{"arch": "unet", "train_examples": 48542, "loss": "mse", "beta2": 0.999, "final_lr_fraction": 0.01}
Rows from block 5 of a small image super-resolution model, named by matrix and row number. Rows with one number belong to one channel. Each number is 128 + 24 x the weight over its row's rms, rounded and kept within 0 to 255. All counts start at 0. Numbers have three digits each.
After each channel's rows are labels from the 100 images, of 14976, where the channel reaches its highest value: "place" is the part of the image that holds the peak. Only what is clearly more common there than usual is listed. The data: microscope photos of single blood and bone marrow cells.
# convs0: first 3x3 conv (model.mid.1.convs.0.weight, 256x256x3x3, each kernel summed), inputs 0-127
# convs1: second 3x3 conv (model.mid.1.convs.1.weight, 256x256x3x3, transposed, each kernel summed), outputs 0-127

convs0.192:127123138097146111127127122104153143215085125119135143120093145159131145115113150135115122167147118135126142098107129123103161123144077126124144135141111147084108095072147147125114140116114115167124109158147116115180132118144143164094140124106120085113111153153124141108109170101132089158161135110159096125109108125092114150158097117098132138159150131108116115108162117144156131114138
convs1.192:168158125156128162133147130154113128104161133141129108125071126121173120141133115122172117096141138097136121105097107173123105130135090134141118118166158142139121143092107182124146107148125137130149143116103154169115128136134132162161116107145124136116161137092167153083118118151152164127149148134112148092137139104168148136147119147136122137142149130136151110155095153131149138170109
place: top centre

convs0.82:087142082093087106123138105091164127130103121111118138115152076111146115134131118172094126126178097128095113114124115131105161149139110183128134120125162122116094144107102126095095130156154092096124135097102134107080132113143123134117129154119093129136110110158127118160182141105135124101125141138120185133138114142084135101114084126071098112178115099130147121138085125099124139087093
convs1.82:127130107124147114134099124114089115101117128123139140117111149155119112122114115091143166152050132146111183142103122160103103122153132176148128166147082135151167148123132111106144145093091119113146109147126155129162129080144181140099123173114147106126127111142127141120092120173147132094099128119147126176120148138168095169108123156110081124114119178139137131153136098160135135151093
place: bottom right; bottom centre

convs0.150:082131140153103141128151091147157113121163140139102135132145107123113082145089134097116138104081130131109123139142145091118143101112114121092122127110121122091166133126096142136155134134145114101085153117127083105104162149135111123065133148103132152116106114145146099145111141124098124138107112110023113132105072137114122110156130130150103103128123126123136139142128129100108116115150
convs1.150:071151071163148137098096159117109133153127157120098066138137114146162169078095151142168143153151129097092123115098134140110136133161091131115111171123158109125089122133094097111117108134166105091102123123125149136161122131096128107105129084111120133146153132133134123131116154111140142143149101131176166108120094117131168124145137124182135143114068117089110119146106132190091136113107
place: bottom right

convs0.171:142123130110116125130108104151098137113121121147154127139145169117116145156133138166135134109154153125102169124131147122125081159113113125140098122101106129151142096156149084127148113138137135157118120121127128132152109148138114127131117116132158139153138134122126137115141099132111155162077100151048141111136170150152130127119135148135133127124131119132138134118163107188149137139154
convs1.171:111153167141161168131138118137113107139132143104121123136113115100160125141157136112134149119089113115121124116106085140114162105137097106116140105164149137129112100100088152103152080138105114105122132123111160159085156120151110135142130146120111124111117127124145157087120139144167139090148132131219092095133133120105101119118132126124101120145152116086113115146119179100123168149070
place: bottom right

convs0.251:100103088138125123130120173116108096142120122130130140127106147164133123126099085122152155101102176132126120161160110152156117144091154150128125123122128139080108128148157173130143095090112124132160109143121127134035100179141072106112084157133145118138139131128128124098119137133176179127141136148119096126178112116134070161144128178134135138118110119132098072122146131099165154165147
convs1.251:144117131125109117146130119157152172131106127154124160111146149108129124134126152141145152158175151162121114112130150142183143159144129132136143118119069105184103141152137105119116130124137154167129122108178102136174168096142169111161170112140151170141138097130129137163130128139103109186129114121181163138103126141134162122158124127154153143128136127154102169122131101173138120138159
place: centre

convs0.18:172152131141119114152117117122141141155146135139142128126175142121100134138133099159140000144151150125134126112112161106087102136156121133129155155103134099135125117132136104124134121169147111089129105130152139088126116104181152130123091108116163091138117103114141139115139104138140138143136154129132127094152163150111150121086115115142159127131139148161151127160148138116165087137128
convs1.18:126130139117117163125140154136093101141134128105116072130104131119114129130111131143102098105139097079127146120142108118120130103116135108116126094132179148101111099134115183123144118141113145133108156115131100140093135167145094147145098177158108126115117130120124152131100144106129118095131105133067132062104092097105137155112132142137100145157121127097146083077110128097123144143086
place: top centre; centre

convs0.24:112117122102136071123119153139122148110099130127107122126084146153133106118165111131132120161099117149125093140125086123108147108118118119146118108123134121190153121150108121124119138101141143145115130110130134099140125115127161112124106128129099088137083081160116098114152121093118154145139142098137099155095169098108150093137100165134109120108117076134118120152125133096126119134099
convs1.24:162112129143131117125123116143123110135140147133135133120134124077138117111115110118140150145184141136138130151084147159094171138141125114107159099150119139093135182143153107109136110131100141110115141111125150150133114101128133152140156151140145162151137123134145144138111153157155115147118099127037121111156134139173104161177167120135130125199143154163129187129142075137124142121137
place: middle right

convs0.153:118119117098111082138141144119156133127142090131121140113147120149148132138109125117130000129146120158130103172129096103080131143177137120137156150153117151132126140082105094111132105120151128116143155144115131086117124141127152137117111141098110086122123137164111140131143133111145128104098148131094087131119119116097095106127098144106119066155089117107143080130129133161144146131124
convs1.153:087126100138119154109130108116103089138109159108118113139117113135093159136158112130096088116152139115084144075142139178162138128108130137108108124072127107102111099133107119123145140142157140132091121117169122120154178130102122153115103108125141112144144115102138149135117143094134144113110059149185156134128153119175149139085128096156149136122109123161113110108116132141099095112131
place: middle right

convs0.234:099089076133129113140152120140104094118149108144104137114125151082131115127076125164122109134177172090100153109091124108137107128133109138100099135161091147130135120161136124130116100142105138104070088117154134193110089134132056114159114103154135169118108148131129154109122125123119136133120026134151117145118125145126140143101186101131126172119118137117119115105144123115152125150139
convs1.234:167177161132168179098127115126110121119095176122131097128115132128151152143128167128121066088130121104131118118096166153189111141116162072160072139112161121141140082166142157149099135114143124175177131156138142075104162171113102115175128133109100139154184155146163144119138135102137097115124168126110120087119107100145137128085135102132118148102123138125110094130135149141115121136147
place: centre

convs0.13:143108137123102057123093141129133103112113139091109151142104080154135116109145098121100071130136137101124120145057109098074135127124108156134118122118163148104139137116142130095106070116120112146120137110082129130089191096125148122108141126166124135116119137123121157132152091108140130130128137145115106191101104121100101112158107105130095148125153087138115097152060131083136153136107
convs1.13:136117132150116125118122097085150149069110117126112128088158157066130112125132133150176092196110124137130108141130170078170140125159186112125152116106089122100096144154159115135112165131126121088139135129169085108140108136159134107120117108070118139102103133171102141156140155134118124125062135132121117120148137075120116094162135131105106128139122127095138126106206116120093139114113
place: top centre

convs0.138:138117147111109097130144164116133162094119116138138111126106167132111119135089149126144120153124146168124141137136145113069131097130147166161115144135084150119138126120145095116150138125132105154124132132146106126113108142116095089121159120127111111127107139127115141122144099111161086127111126127083138166112116162140089116095122154109126098148140096071129127148167142094127125118155
convs1.138:095146161126138152132111098139114082119118145106154166131123087117145110120147131126108161093095133135128133149119109125122161129146084092107148096171148148106109114092089154123120086116102140106122127132101160149128159079135135152115128164144179130129127137100141131107122122105145152102154122120216132116143149143134102115092130137133120124113150131123143157155090144140130158159088
place: bottom right

convs0.108:141143139122104124139117117107145149132129114141122128094156166118121108120146114092139000114129098161165091131134140124081134141165154147143112131139131103130145112129134129131119142106156104097171137145144129086141118124110144115110108120076116103119096120129119125116127118137158139109118179118122109129138146095112112104106066126112151098122112107127141133142152172126130101142109
convs1.108:084116103166090117119102112113107110116129136108124078137121105152127163116153112164072035144163148093123157098126156134137142124118089112128149103113140140109129107138132111148140096127130163140097139109170105138134166102108121193158118130157148096131121114102144109133122145100108126139107092137123150125119176112132130152122170133153110144140100152177157120070117067096091137088099
place: top right

convs0.46:100108049114145155143099141137103106116151140126157093117122150063119138123108159088092131113193157102166122123141131139130079117113109113101085144102123130145101105177143135135121122155128141080077143100164098143135105151083100130146110121131139163124157147117132129136103125128104151105086097128133156117174131137145124120143124089100144161099053136169147184097163155117108123142149
convs1.46:171146160158171160147117119146153144169140148137141159172157113145124142141144108131130133119078127134100142142154146171137133140118108085152140150120164136130164141149130112141118126145172111196151102149149176122139199121142176145150139149125130138165116106135152144112160134155150130127178133137206123114145141149117152130150133137171125105129163131185122117158139129143173110127171
place: top right; middle right

convs0.204:109135109124113103129126117121137130115138089078115120105121117161144118037141139130142139141135132133082142159110146120117112142134102106110148145093103111133131172122118100112125123168129128133077093090117124170120123031129157173094131157101116119120102079094124136122153130091126136135085087143136116139152139128116143131126120111103095123095125122090121152133137080138120110105153
convs1.204:144085112104136173131113136139111088123156103101169105147098139143145127095095117116088113109129102097188097113170124153138143127099136123107151097174157111146116152115124166138092113132119132168149160173131152115158189168119168140129142090131129150148142149179143127129081134135169158132167148098136132146117093149160130114138093131167135123124151110164133128111105171175126139166120
place: top centre

convs0.168:148148156130174110125108112149096129203131133135132117116125108132159131146103153140139127183139082139123108077130129162105112131148128134128160172107156107135137146123118099134115132104136137131116126120123158122146114109099188151128158153111106065138154132128141122124086145142116159167149119107115151122137139132130161130139134127147154160123154104092129147153111107099131122124137
convs1.168:159113153132128126155114125142115133091156135140121147157085183144134123164130110148152101127182137144165120094104148104162131152140136113107126107169137142133098127134138160168135137137128128177131169134146116196120146160143121104170104111179148124150155144118099162147133121153121117106138167137086119133128110121124138147145124157121125113148158147148142152115145121134159156150102
place: top centre

convs0.56:112079164142132129127151117145114162154118107112132155140094143102107160096165116119130126103127155139136135118157130129159098103120100124091087114139107105124122105149147170117159138095092131132106104118125127158131143122112103093169067159091136123113125087095144129100145111150161114132122132117128080093114063117141124130083145161109138152088091136134133158142141122141132106157169
convs1.56:152149116109138132153146113131156131122133147114109149107094128111113092154127146115147130083133110161156130121095081141131117112158162119137137095152186152147111116107131162105106112130132130121151153154099131126088117148179126137150114107164141106116137189122144141117118148137121120093170147130074143138126116121109101146108139118129092137123146131117107080139106186122182139179106
place: centre

convs0.45:119108071125111116114129115109149157154120092140120104138126082111106177155162100129099128106104067160100121145115136110093118150112136112117114127081126116118149118113126124133136111150146103122114128103115138166134169142119127140163146168127141142110121140140126115110142130121121131121112108145094131107158133112115096101127101135111127104144110124125133138147098126152147122137119
convs1.45:125129177130166151135102089132110112122138139104114141150154134130128099157144133093122160165087100136118144118129127133124136080124134178137111123130107140152141081115087118118156136123110117084143128144143155161109165117121125133122086134085114124152110119134110160133121115137107124043094143126196115119105147101145103153098144127095110090134124148100150107125146165089144131155128
place: bottom right

convs0.233:127140093117091108139136123130148147141147160141109130134100157141121114128120148141127135104130077131123107143133129101081151116100148122124156133122123143141114149119147148133126116140142091144115139131115119132116113142133126116109135117130132119108116128146133117119122128109160121123143111113017131128123127124098144124132139095147140106148149108100133143123123136083136106117135
convs1.233:112125148122177169113138142164108097119111140132151116124123100093176137115118122133152160129141170103120102132111113170130156127146087122092120123156139098103096147132099148109188113147105107088110104113133165149139129112111106159132153159118144151136126140125153141075137151133165127113156136140232103113126143133138130142137129132133128127117127121110113127146137143150114150128113
place: top right

convs0.222:143165093147134102101110151139105146130141173119165115097146140101114119107111146111141134110176101085141144111174154112122123111107126090121139139119143142149116130154103118139119107156178147108129113095150116106158153059126110146107126152161150137140097096098153178147121144130135106154128100110135204109187131118106140136155134111145113163102111119154145160119165117115088108134180
convs1.222:114079103132140106121111125146120100144113072133161118115140153157145127103125123099093173155095144119149131159105098166137132126075112144127131160088128096140130129127126127108125128070117117161117105138142176120141147149100140142147139115091134142137135140111152092103099153132131134132137114086148117161158103158161127109170111151172170132121115147127116137116127150191133087121136
place: bottom right; bottom centre

convs0.68:158124129145156135094091090133100098162093135123133152133115090114108145106112095135138134090156116108115120042135115158138112166122108083106105123121168131045107096150087128146102123143114107142131128123146148094174108114128123103088126115121170102119143127096119141142119146141070091158148147122102127151127129118123119142146148110169126089086181139162109147178115143134137129149129
convs1.68:129136124117128113121158134116106130123138148112070137092099173145100128113136114143162120165124113145132095093077113119111148101173159086100094130156119147143120162125126126133141143145109165129124156114147113175069108162146114117112114116131105109115096126099097115154144128157143201131138143114072083101132153163164168122163116143110107116157132127105105150130169114129121154115080
place: top centre

convs0.30:140131113140152127113102122155105081185140127142148098142124125125130123133098143161125134130152108088125135088129114170123143099102142102148148167117110130133122140161084132146106136151136114107107133147115136145135143111128133131125132148118114147136123112127133148140114125140115147134136090114023146101181134120164188162137153070153173108078110157149121127110126158062143123126151
convs1.30:140109118100119160183128133085163129105108124142155158105134131147125142101137105126118103129139139141138111141134130091120129159123130118082121101128147089113133138121179152146132115122145107120142119132165126109169149121104123197105141132127155154123141126132120134108138115127109112145142165114234095150127149120116103110125109123123158166155131119127146154150159102154114140138133
place: top centre

convs0.158:144143136148158153122128105143096115139122128144169133150146141103126142159125129137121128111138174105123134096123105150157137116112132143161138163136129143160110115164091140134120124116156156113118125128143140140138089097130116111136150128128128152151138100111126169151106115148090156134149111111024146089125138115152173187122158133170164135082121151169124143152105128079124114169142
convs1.158:122096107084136145165112132114134117108129109133149129143093108153135151119138131125122116119146117146159142143143106115095122181107116084092131110141119107106134161119179156145147103117150112154128113124129133120136119134145106149109105113121128095107144162148143114066141113165128084114150155135220114142147126123112091089103117103102130142122148122115127149159151137125117147159139
place: middle right